Weights of a small self-supervised image encoder.
Model: 9.4M parameters, 32-pixel images, arch vgg, norm batchnorm, activation silu, depths [2, 2, 3, 2].
Rows from block 4 of a small self-supervised image encoder, named by matrix and row number. Each number is 128 + 32 x the weight over its row's rms, rounded and kept within 0 to 255. All counts start at 0.
After each channel's rows are labels from the 100 images, of 14976, where the channel reaches its highest value: "strongest on" is what is common among them. Only what is clearly more common there than usual is listed. The data: stained colorectal tissue patches (NCT-CRC-HE-100K).
# conv: 3x3 conv (model.blocks.4.conv.weight, 320x160x3x3, each kernel summed), inputs 0-159

conv.263 [103 144 123 157  86 127  72  67  63 139 166 132 104  94  89 131 130 130 159 141 107 132 113  88 145 108  99 100 120 104 129 121 126  70 138  77  83 168 108 110  84 155 140 151 114 124 162 125 115 115 119 141 139 111 102 146 115 148 161 130  16  82 152 140  67 153 154 114 131 146  81 137 119 137 103   0 119 150 149 159 125 138 112 115 100 137 110 158 126 171  48 116  95 112 127 118 110 106 121 139 134  89 115 142 150 126 157 174 128 113 142 101 109  95 118 100  61  65 168 172 115  72 111  99 160 139  91 118  77 117 114 143 165  88 113  69 136 116 122 141 107 146 178 152 132 106  96  60 127  84 164 138 125 121 114 103 115  96 120  92]
strongest on: tissue: mucus; tissue: adipose tissue

conv.20 [131 160 120 140 125 197 110 149 129 106 116 106  47 119 106 149  51 118 100 131 107 113 153 123  80 148 150 148 141 137  68 128   7  88 174 107 164 159 159 187  91 100 138 127 191 162 128 181 121 139  69 146 154 135 144 142 137 182 119 122 105 182 192  74 125 169 118  94 142 149 133 139 133 175 149 128 142  47 150 126 151 177 153  97  96 137 161  90 147 115 123 131 149 168 183 138 109 118 135  51  90 165 156 147 128  83 115  86 133 116 156 157  97 182 158 139  94 117 159 119  83 123 136 154 142 168 150 139 134 126 124 119 112 110 115  98 163 170 102 132 175 161 190  95 126 115 142 141 106 156  92 157 145 103 103 129 119 162 170 106]
strongest on: tissue: normal colon mucosa; tissue: tumour epithelium

conv.71 [168 111 126 119  51 122 134  94 125  88 149 102  22  73 104 105  52  89 156 142 142 121 178  38  85 127 142 140 107 146 142 158  93 101  99 104 156 187 145 143 101 164 155 137  81  87 110 124 106 159  86 138 100  83 104 131 126 145 121 166 144  92  73 167 124 154 111 136 165 136 160 137 135 136 134 125 162 172 108 119  92 155 105 129 138 140 122 176 108 150 126 132 158  93 131 100 106  92  71  78 123 168 125 109 149 161 114 139 152  73 151 134  33 105 181  82  80  88 106  77 163  55 139 131  95 135 154 107 141  63 125 153 122 117 150 135  90 142 147 152 141 125 109  94 150  87 140 136 129 117  93 130 169 122  92 155  96 160  92 147]
strongest on: tissue: normal colon mucosa; tissue: mucus

conv.76 [102 202  83  40 122  82 124 141 115 111 112 127 103  85 118 168 125 147 168 116 193 112 172 135 171 131 110 180  79 159 133 185 127 184  38 140 145 193 150 100 103  80 117 165 147 123 194 138 133 112 103 157  73 114 120 114 122 141 156 123 162  99  76 157 148 121 120 126 150 188 114 138  99 182 103  87 150 205 131 137  88 130  86  97 107 162 117 192 127 118 114  90 184 148 141 176 125  89  86 142 142 103 115 138  97 124 136 129 131 113 133 126 136 132 115 126 156 122 137 112 130 144 152 137 151 163 123 141  62 181 147 104 146 108 114 168 142 191 114 166  68 121 168 141 130 137 153 160  95 154 148 167  97 195 108 135  77 120 145 156]
strongest on: tissue: mucus

conv.59 [ 97 164 136 199 113 112 115  83 114 155 181 124 103  72 164 173 134 153  85 146  57 107 139 151 162 142 139 100 138 157  92 115 206  98 125 162  64 103 131 102  97 152  60 184 126 159 127  81 110 157 121 119 140  71  66 109 132 144 124 119 155 138 146  90 187 135 146 140 104 113 101  95 104 140 139 100 158 144 166 126 156 125  81  86  96 113 176 182 108 126 161  81  67 122  93  63 159 117 115 124 192 158  94 107 155 109 139  93 112 119 157 111 141  90 154 122 125 150 122 110 107 110 128 182 134 123 150 106  96  85 108 164 177 147 127 181 145 138  90 120 145 110 156 159  83 137 125 113 169 121 101  57 114 117 145 167  67  72 120  68]
strongest on: tissue: tumour epithelium; tissue: normal colon mucosa

conv.36 [155 107 127 115 111 167 112 121 163  91  70 139 154 110 145  68 109  80  87 145 122 135 136 127 129 175  82 139 137 108 126 112  93  86  88 138 154 176 118 122 169 128 158 142 234  95 130 133 109  77  38 121 133 108 113 125 165  86 171 130 171  90 105  73  78 147 166 165  60 132 101  86 143 137 117 138 136  93 107  77 115 203 119 143  75  95 163  92  97 145 141 137 138 127 139 126 132 135 153 113 129 168 107 103 124  92 162 191  83 134 123 162  51  65 111  83 162 138 127 129 113 167 143 189 134 152 128  75 158 174 134 120 116 124  72 125 167 114  94 111 147  91 114 147 135  99 106 135 124 124 151 134  87 148 159 158  56 155  95 119]
strongest on: tissue: smooth muscle

conv.134 [136 147 157 146 119 168 161 127 146  57  24  77 125 138 129 129 119  73 150 159 127 160  92 157 176 122 111 153  92 135 113 114 114 111  99 128 132 170 126 127 118 127  98 136 151 103 111  91 148 144  50 112 129  72 157 156 158 114 110 106 142 120  91 145 124 147  73  64  66 159  43  84 145 170 110 135  93 133 104 141 106 168 110 144  88 155 192  62 182 109 133 178 121 105  95  80 176 115 162 169  90 148  89 107 127 117 106 166 137 100 105 132 142  96 143  68  58 150 173 124  94 158 111 138 151 110 159 166 153 163 176  83 149 168 132 138 137 107 128 140 195  96 120 179 139 116 101 143 165  84  99 120 126 149 133 153 136  93 117 114]
strongest on: tissue: smooth muscle; tissue: tumour epithelium

conv.209 [214  87 154  90 125 162 107 151 171 107  95 115  93 129 136  71 114  98 141 127 198 121 181 154 132 140 120 141 157 130 100  77 114 104 114 162 163 125 135 143 107 149 144 116 168  97 126  79 127 141  50  90 136  63 149 144 116 139  67 117 110 124 100 131 131  76  88 123 126 163  94  95 113 117 116 146  90 154 130 163 162 163  92 105 152 173 109 120 113 121 187 171 160  75 125 144 147 113 175 110 120 179 147 116 147 144 104  89 142  96 166 181  99  84  86  71  42 132 144 116 126 155  72 152 142 148  79  94 150 203 160 202 115 124 111 113 172 114 154 149 165 148 144 119  65 134 162 178 138  91 108 106 155 130 101 112 141 138 166 107]
strongest on: tissue: debris; tissue: smooth muscle

conv.52 [119 177 136 105 155 140 131 114 113 142 141 117 123 123  98  67 112 127  91 157 142 111 161 162 113  97 120 118 154 101  72  91 119 108 135 149 100  95  81  95 115 117  91 127  51  81  65 107 146 115 126  70 132 121 109 139 165 138  62 131 146 154 153 122 120 118 185  92 127 142 156 126 134 157  82 105 115 167 131 118 105 146 138 117 142 181 149 223 108  55 114 190  99 110  87 162 117 136 104  97 120 111 151  94 150 170 134 128 109 175 142  76 110 107 112 160 106 127 130 131 145  86  76 134 164 104 187 101 138  95 156 142  97 159 151 172  68 170  80  78  67 160 142 169 138  98 197 149  90 181 120 106 150 161 109 173  61 146 107  77]
strongest on: tissue: lymphocytes

conv.295 [201  98 149 111 166 156 132 179 170  82 101 159 100  72 118  93  98  43  91  79 121  93 165 126 133  92 106 168 137 136 129  97  69 107 113 152 150 165 101 129 154  99  75 148 146 134 115  91 137 137  28 146 114 150 159 126 133 118  91  99 124 173 106 143 154 141 156  94  94  73  21 146 122 118  82 122 137 158 175 104 110 146 103 108 114 115 142 116 162 125 114 154 183 115 119 110 150  92 177 131 129 136 138 162 146 132  97 184 108  70 110 164 102 132 102 111  90 118 115 176 136  97 105 136 160 156 104  73 138  97 130  90 123 126 118 150  88 130 134 112  93 151  67  82 137 145  79 186 111 109 151 101 126 149 115  70 157 133 197 126]
strongest on: tissue: smooth muscle

conv.237 [124  58 145  70  92  86 132 147 120 105 127 146 113 125  60 176 110 122 133 166  77 127 145 133 154  72 160  40 140  62 110  77  85 134 114 138 152  86 170 106 157 145 110 134 101 148 153 126 157  80  99 113  79 115  97 175 169 136  78 177 161 121 153 178 129 133 196 141 164 116 151 151 129 106 156 128 109 162 146  60  68  79  95  43 132 118 162 156 131 100 105 111 109 105  83 171 137  92  76  51 129 106 118  95 113 126  98  95 144  71 103 121 108 144  97 101  93 150 111 148 103 100  84 123 129  97 109 145 143 103 173 118 143 122 117 129 122 126 121  94  53 107 113  81 152 155 121  94 129 158 140 131 134 150 164 108 157 123 171 159]
strongest on: tissue: debris

conv.128 [ 45 122 129 141 189 123 130 144 116 135 114 112 127 123 108 122 100 120  54 135 122 159 124 130  82 137 102 114 126 109 143  92  95 174  53 131  97 155 141 161  96 132 143 146 150 178 148  95 121 114 106 150  75 104 130 114 134 117 110  94 124  72 105 153 117 180  92 119 201 245 120  75 130 171  86 108 129 141 149 157  97 124 152 105 110 139  76 152 104 118 117  91  74 133 114 106 134 116 146  65 127 129 125 143 150 136 105 104 168  94 104 119  99 162 114  26 110 149 132 109 127 139 106 147  70 131 122 140 148 154 141 139 149 157  74 130 115 106  43 121 115  53 130  91 104 139 108 125 144 117 163 153 125 125  66  80 184  80  86 178]
strongest on: tissue: adipose tissue

conv.106 [123  37 127 157 132 167 171 164 131 119 115 107 159 124 110 131  77 125 120 120  66 163 150 106 133 142 141 104 104 106 135 185 149 126 110  99 121 165  88  62 165 123 102 139 122 142 226 154 128 135 149 122 139 165 149 143 184 124 118 168 130 138 127 149 131  74 124 115 151  95  88 124 104 146 156 120 164  79 122 133 141 161 116 153  73 156 107 152 150 129  84 112 149 109 117 210 119  51 140 126 159  56 223 114 143 121 150  98 108 104  85 102 130 157 125 168 150  86 142 100 119  98 167 130  60 120 159 119 107 156 178  84 160  71 180 111 135  84 137 170  91 133 124 145 155 134 131 160 143 131 117 121 168 138 124  49  95  73 158  96]
strongest on: tissue: normal colon mucosa

conv.96 [102  88 102 129  77 118 147  96 149 104 193 183  95 116 103 196 134 178 147 101 100  92 150 152 126 161 131  96 122 111 123 151 103 128 119 112 155 130  77 194 125 101 134 109 136  61 147  85 140 134 135 130 126 158 121 115 135 117 116 160 148  88 133 119 159  94 120 161 121 153 123 173 135 121 104 145 132 143 168  68 105 101  93 146 102 160 151  69 115 220 119  99 123 163 110  77 140 110  85 145 151 135 166  56  78 139 179  94 141 158 100 138 109 132 139 190 100  83 164 141  96 111  86  90 109 155 176 166 115 111  78  89 100 177 138  88  93  93  74 112 135 159 123 105 120 131 214  75 149 136  88 104 125 134 200  81  98  82 110 146]
strongest on: tissue: smooth muscle; tissue: tumour epithelium

conv.53 [143 124 110 122 108 153  63 123 124 138 106 147 157 116 136 106 139 175 102 123  98 133 112  99  96  79 126 127 156 160  92 121 189  94 140  85 116 116  96 106 165 164 156 167  99 162 167 104 156 134  46  91 213 146  86 129 154 105 109 162 136 170 154  85 124 118 176 105 134 111  68 136 139 109  97 108 118 102 167 117  50 163 122  81 160 155 130  54 131 164  79 152  81 106 176 169 122 124 113 147 106  81 126  98 153 137 165 150 119 115 186 165  89  70 136 137  79 122 135 154  99 111  80 138 178 100 117  91 166  60 144  78 125  87 159  80 114 144 181 113 126 115 166 149 154 128 142 156 107 100 106  85 129 122 122 143 148 105  66  64]
strongest on: tissue: cancer-associated stroma

conv.0 [122  91 146 122 155 132  84 165 141 101 125 131  71 158 125 107  87  96 109 144 122 121 122 150  44 137 101 167  87 139 120 121  73 134 118 102  98 170 195 139 103 145 169 112 169 153 164 174  93 151 154 146 119 103 132 100 117 115  98 145 114 111  90 167 123 145 112 129 179 196 170 130 191 106 125 118 154 113  86 111 199 173 131 107 146  58 130 122 109  80 117 152  87 127 155 192 116  48 130 119 101  82  93  97 151 147  95 155 167  99 112 141  71 162 150 150 128 120  96 136 118 123  92 126 138 118 105 109 134  42  92 156 150 153  56  94 152  56  95  74 146 131 116 134 112 150 112 135 147  96 109 122  90  86 131 155 172 127  92  53]
strongest on: tissue: adipose tissue

conv.4 [138 128 163 182 187 176 118 140 168 146  75 143  96 146 122 151 135  93  96 110 176 133 167 125 144 148 111 140 139 158 157 164 137 156 149 142  78 150 126 157 109  86  43 122  98  72 183 133 171 100 135 149  82 142 146 125 152 111 128 126 159  96  19 148 134 134 103 121  93 137 163  77 155 157 119 158  49 171 137  64 115 119 100 174 170 191 142 114 156  98 179 152 118 112 115 146 151  64 127 145 147 142 157  90 161 134 149  97 170 109 133  82 111 143 134 149 163 137 167 127  40  94 100 155 149 147 158  70  95 108 126 159  93 106 110  99 141 148 124 137 174 145  99 113 126 164 180 142 136 187 129 136 158  76 129 155 120 113  99 155]
strongest on: tissue: tumour epithelium

conv.311 [140 105  91 119  65 155  89 204 134 102 165 103 211 100 127 154 203 151 146 156 130 180 165  76 174 129 135  47  88  84 132 117 172  93  90 133 147  75 110  93 116  91  99 155 157 111 141 142 126  94 110 168 150 122  76 146 140 141 106 137 117  59  98 144 191 193 176  55 189 114 137 120 107 149  93 196 112 120 124 146 107 104  81 121 113 143 107 149 152 133 143 122 125  95 118 112 123 143 175 131 181 125  97 149 166 154  87  93 137 141 149  95 130 102 149  74 102 133 132  98 156 168 146 172 146 161 122 140 170 141 146 114 192 190 118 149 123  94  89 151 119 104 135 112 130 153  86 115 100  97 130 116 127 107 192 130 117 124 125 161]
strongest on: tissue: debris

conv.179 [165 123  90 117 103  87 112 180 139 117 117 160 126 116 117 141 112 162 138  65  83 144 142 137 126 113 117  69 119  91 121 136 145 186 140 103 105 155 105 115  59  91 150 147 115 120 145 114 140  83  96 117 159  79 149 157 122 154 167 133 119 120  79 106 114 148 174 120 216 130 159 162  58  75 128 176 128  77 115 149 138 127 104 133 148 106 101  55 138 131 104 100 161 163 133 102 100 171 140 124 153  92  66 173 157  64 124 114  95 130  96  96 168 113 114 145  74  99 108 134 150 110 161 141 150 113  95 133 146 184  74 139 173 127 144  93 135 140 106 187  42  90 162  93 106 106  66 126 112  58 115 174 141 105 142 120 103 109 143 202]
strongest on: tissue: normal colon mucosa; tissue: lymphocytes

conv.259 [176 184  65  82 166 165 135 125 129 153 110  65 131 116  99 162 133 169 133 116 102 142 153 142 196 105  80 135 131  97 216 173 129 101 149 156 139 126 130 125 113 184 137  99 110 125  62 115 111 160 102 120 111 109 136 153 184  87 168 100 112 185 161 121  95  95  97 143 117 128  99 137  43 149 100 119 146 149 111 122 117  96 142 107 116 160 134 167  96 124 105 102  98  81 159  54 120  92  99 130  75 148 127 169 120 131 133  53 134 144 124 121 139 117  87 152 110 115  94  10 125 101 104 149 194 128 155 140 132 153 111 164 135  82 147 168 106  72 133 126 137 123 112 151 126 127 146 174  69 130  87 144 122  83 141  69 136 162 126 116]
strongest on: tissue: mucus

conv.176 [233 130  33 133 122 141 140 166 141 116 148 129 116 153 133 163  73  86  68 108 142 122 106 164 132 145 136 124 102 128  77 122  63 103 126 167 134 115 135 187 124 205 148 142 121 117 143 105  95 215 147 126  98 119 163 170 155 127 130 168 133 134 110 114 141 159 157 141 104  80  70 113  98 177 124 146 111 160  95 105 118  83 156 109 146 112 115 105 151 149 151 163 142  82 112 156 175 135 114  99 131 137 115 118 165 138 113  86 136 108 136 129  89 175 119 111 141 143  74 119 106 100 152 255 160 133 161 146 105 158 115  84 149 119 105 123 128 120 142 106 126 141 145 114 104 133 151 177  73 108  95  82  94  56 148 130  88 106 111  62]
strongest on: tissue: cancer-associated stroma

conv.72 [110 135 121 121 141 114 109  90 205  90 113 115 114 123 138 113 125  93 122 115  56 129 137  88 104 196 145  57 107 125 124 140 150 111 143 109 134 155 142  75 140 125  60 165 106 142 150 101  89 157 179 118 166 121 130  79  90 157 132  81 154  55 159 123  72  44 114  99 130 116  86 102 159 146 104 144 127 140 132 151 118 117 119 101 167 147 122 150  54 113  76 139 137 120 122 146 139  28 117 126 169 105 253 153 132  75 148 132 129 141 121 125 125  83 111 121 111 113 144 117 127 133 133  96 105 134 150 152 144 113 161  55 111 144 118 155  95  83 117 141 117 139 136 131 121 156 158 118 122 110 174 126 117 103 111  85 124  39 189 170]
strongest on: tissue: tumour epithelium

conv.143 [163 119 175  87  75 161 133  96 107 147 107 167 102 114  67  67  86 109  56 124 120 136 115 168 118 146 159 116  71 126 144 113 125 120 149 143 134 117 154 116 114 133 165 159 121  66 113  31  37 107 103 141 161 189 165 137 103 117 127 136  91 100 143 180  87 122 144  88 151 125 136 189 146 135 131 141 204  31 137 155 130 152 122 144 114  96 119 107 106 171 136 109  79 127 149 115 136 139  75 152 123 130 116 173 110 103 139 168 139 117 124 148  83  50 134 155  92  73 103 145 114  84 150  87 137  95 147 114 157 139 114 185 118 111 117 144 115 129  89  86 118 105 101  74 141 181 149 132 178  82 138 186  97 116 138 142 146 137 147 133]
strongest on: tissue: mucus

conv.17 [176 107  51  99 141  49  89 100 140 147 124  90  75  79 101 125  86 120  98 191  94  86 129 163  78 153 135 161 114 157 112 119  69 131  84 103 130 112  45 155  58 140 127 146 119 132 171 130  37 150 124 105 147 146 127  89 116 161 173 138 116 119 152 142 122 163 103 125 113 141 110 150 129 131 123  96 178 121 170 121  93 126 136  89 142  64 133 103 166 125  91 163  32 136 132 106 118  97 189 106 154 102 130 167 123 124 158 114  86 124 133 141 127 135 116 155 106 166 127 123 125 122 124 130 176 111 141 153 100  17 117  98 175 127 141 134 181 122 169 124 138 137 158 103 103 148 111 159 101 131  94 110 142 158  85 153 169 106  79  95]
strongest on: tissue: mucus

conv.268 [109  90 179 104 134  89 129 135 158 113  72 172 135  95 120 136 138  82 171 104 127 131 134 187 157 126 136  88 107 125 119 170 114  97 112 147 130 104 162 115 110  88  84  95 208 151 153 143 136 118 138  87  42 101 109  79  85 123 108 115  93 133 131 116 103 144 149  75 104 103 115 165 140  61 143 138  62 166 115 101 133 136 113 101  70 107 103  91 107 206 117  25 158 100 129 140 149 162 137  67 148 146  97  90  90  52 115  86 161 104 119 137 108 170 115 118 118  78 142 172 105 116 136 130  90 120 145 109 145 184 115 100 161 125 144 105 156 150 124 146  99 120 139 127  98 110 137 176 130  41  65 144  77 167 106 132 110 122 138 144]
strongest on: tissue: debris

conv.256 [124 154  94 170  94 108  96 132 107 134 141 117 110 181  94 212 156 150 163 112 129  91 101 144 174 158  59 173 112 153 139 147 136 119  89 131 194 133 166 129 170 195 151 125  83  97  64 148 115  87 174 123 164 135 105 134 160  93  18 142 139 154 112  90 103 131 127  76 100 144 161 131 111 157  90 145 129 188 160 148  95  63  80  25 140 134 108  99 165 161  94  84 129 124 105 161 140 147 127 132 124  86 186 107 146 169 175 182 114 133 135 121  97 161 133 129  98 161 137 135 100 134 165 165 103 110 139 152 110 115 137 104 103 163 107 141  96  80 124 120 121 125 135 105  78 104 107 144 146 135  58 109 123 149 167 109 123 104 114  91]
strongest on: tissue: smooth muscle; tissue: tumour epithelium

conv.60 [123 149 116 120 113  97  75 153 139 117 126 127 154 131  87 121 145 104 135 140 144  81 175 101 167 138 163 110 135 111  94 161 139 135 127 190 116 190 103  93 148  94 167 187  93 134  46 128 159  87  93 166 155 129 115 125 117 121 110 119 139  89 152 140 138 133 130 131  86 115 166 133  83 141 152 114 123 142   6 156 124 138 156 129 128 160  84 182 146 152 156 178 107 147 127  88 115 110 148 135 105 134 127 139 127 124 151 149 153 110 127  42 119 156 127 124 121 159 138 153 111 117 134 140  16 152 123 136 124 154 134  81 111 139  91 121 147 136 162 140  81 141 136 151  99  58 139 137  42 119 182 130 150  76 151 146   0 124 122 121]
strongest on: tissue: lymphocytes

conv.79 [161  86 141 128 102 144 143  86 135 175 142 132  95  85 174  85  86 138 186 171 140 137 101 171 195 116 144 122  91 119 117  87 108 140 102 109 117 110  94 148 129 125 135 105 137  82 105 113 127 120 158 147 121  72 128 107 104 144 117 140 150 120 108 114  51 173 118 100 170 132 111 119 132 110 127 143 112 135 169 129 119 134 117 145  91 155 110  93  92 116 138 127 118 158 151 116 171  93 128 141 131 166 122  70 193 175  77 139 122  74 135 229 116  77 119 102 148 120 148 148 136 110  98 133 148  82 136 154 138 202 128 111 109  49  88 136 117 143 144  80  65 107 126 152 166 143 148 138  96 125 156 100 129 133 112   0  82  82 123  84]
strongest on: tissue: mucus; tissue: adipose tissue

conv.48 [205 106   0 105 174 114 154 125 155 153 117  64 110 133 118 128 135  86 142 165  98  79  95 162 115 145 143 129 104  19 138 156 133 146 128 136 127  94  64 155  97 140 183 126 133  84 174 117 152 110 147  97 143 109 146 105 133 131  97 118 124  88 100 112 123 147 141 143 144 167 119 143  27 109 147 146 126 151 161 124 126  71 147 126 155 128  82 132 140 115 172 122 125  81 131 162  82 111  72 130 133 123 144 126 139 128 132 107 179 120 172  89 121 147 151 130 170 126 109  71  85 144 119  80 187 107 157 111 151 125 106 125 162  82 133 127 137 114 141 119 100 118 104 154 162 222 162 138 105 134  72 126  83  75 134 148 106 132 141 155]
strongest on: tissue: mucus

conv.312 [ 40 136 138 126 129 146 114 132 118 100 144 141 145 145 150 105 150  85 132 112  94 163 118 131 138 141 136 144 123 126 121 121 118 123 116 130 133 115  88 130  94 128 101 123 130 129  41 127  96  90 144 121  99 150 121 132  80 132 144 133 117 129 143 100 139 177 142 131 132 116  84 124  12 167 113 125 140 115   0 135 152 118 167 139 126 123  94  84 121 123 128 100 128 165 120 115 140 143  99  99 123 127 142 160 113 111 128 170 111 153 129   0 149 147 152 159 139 100 140 125 147  93 177 143  66 147 119 142 143 108 121 156 151 155 129 128 146 115 117 136  89 123 135 103  85  50 101  98  71 115 143 128  60 140 106 118  91 127 146 140]
strongest on: tissue: lymphocytes

conv.91 [ 58  83 108 111 117  75  91 135 171 136 166 170 127 139 105 125 140 159 107 125 120  65 160  82 107 142 175 136  87  90 117 108 120 113 133 109 127 104 182  78 136 120  50 137 165 127 148 120 156 178 112 141 148 109 114  32 134 134 134 100 183 115  99 142 151 117 128 132 154 112 109 213 180 134 100 142 181 146 168 142 156  54 154 112 154 177 123 134 142 117  98 107 164 143 154  98 164  88 125 161  79 113  87 149 125 139 102 117 145  94 108 132  81 116 131 162  80 153  76 168 143 212 165 111  83 120 114 135 111 133  84 192  93 147  80 103  91 128 102 156  95 110 109 126 151 205 171 118 127 102 115 128 149 155 141 109 152 119 160 178]
strongest on: tissue: tumour epithelium

conv.111 [171 159  51 110 125  97 128  82 175 151 137  96  79  85 118 158  83 122 145 109 135 119 141 152 130 167 120 168 148 168 111 152  95 144 168  79 107 133  93 128 143 138 136 128 100 156  59 144 126 128 135 142 117  92 120 183  95 153 154 117 146 139 103 112  80 170  78 132 112 161 142 123  83 137 122 118 150 140  62 126  99 147 140 180 110 153 112 152 106 178 132 115 104 172  99 135 100 126 161 168 169 167 111 140 113 171 168 130  59 137 129  48  64 185 134 127 145 131 120  97 100 101 107 133  36  96 132  92  82  93 138 106 138 160 170 125 120 124 146 184 141 139 171 147 119 120 104 134  70 171  80 152 140 106 142 149   3 126 128 147]
strongest on: tissue: lymphocytes; tissue: normal colon mucosa

conv.266 [135 118 105 146 170 151 134 104 114 133  75 145 149  98 115 157 100 163 127 130  98 223 141 160 130 106 119  80 114 124 116 166 151 132 113 109 129 122 136  66 136 157  96 142 131 134 150 152 103 134 104 128 125 132 108 149 118 185 154 141 160 162 132 149 185 158 166 135 190 115 142 150 129 163 135 125 182 163  93 190 108 174  72 142 105 188 135  74 149 117 110 193 138 144 128 131 113 188  98 204 111 113 124 147 194 126 166  87 175 107 115 113 127  36  74 180  68  64 147 145 107 146 131 139 136 127 135 149 109 161 156 185 133  69 198 139 141 128 143 152 170 118 140 111 128 148 174 158 117  42  89 153 141 137 105 101 131 149  87 149]
strongest on: tissue: lymphocytes; tissue: normal colon mucosa

conv.144 [120  89 101 120 101 167 124 136 155  99 134 140 131 150  98  61  84  83 144 132 136 162 118 168 208 121 153 142 124 131 103 161  78 185 165 116 201 140 141 133 123 103 104  74 112  41 121 155  92 135  79 120 105 150 108 124  69  97 171 129 126 139  97  88 137 151 132  45  30 158 114 154 114 115 129 159 104 180 127 138 131 114  58 150 110 115 113  54 104 145  55 106 176 123  65 105 100 143 155 117 142 122 118 134 105 134 146 156 117  86 110 174 137 112 133 122 131 121 108 117  83 147  70 116 104 122 141  83 123  93  75 132 115 144 114 108 159 129 127  98 129 179  85  94  68  99 121 159 116 164  97  78 111 140 172 113 153 152 145  90]
strongest on: tissue: smooth muscle

conv.103 [ 58 161 174 140  86 174 153 143 124 130  75 175 101 134 127 182 123 154 117 192 184 140 141  86  90 136 145 143 107 123 115 111 135 103 119 147 150 151  83 149 139  90  97 107  94  91   1 122  94 195 169 175 155 101 128 167 119 125 157 126  98 141 179  85 148 110 156 131 131 158 124 113 117 150 133 160 188 134  37 109 124 149  90  98 148 150 143  94 123 164 150 116 133 121 127 118  85 113 173 126 122 131 127 126 150  94 122 122 148  98 136   0 135 118  88 112 147 138 131 201 129 123 144 162 120 118 168 143 152 124 144 157 106 158 123 130 132 150 118 137 121 119 148  66 134  73  91 112  60 129 142 114 112 114 114 137 123 128 119 104]
strongest on: tissue: normal colon mucosa; tissue: lymphocytes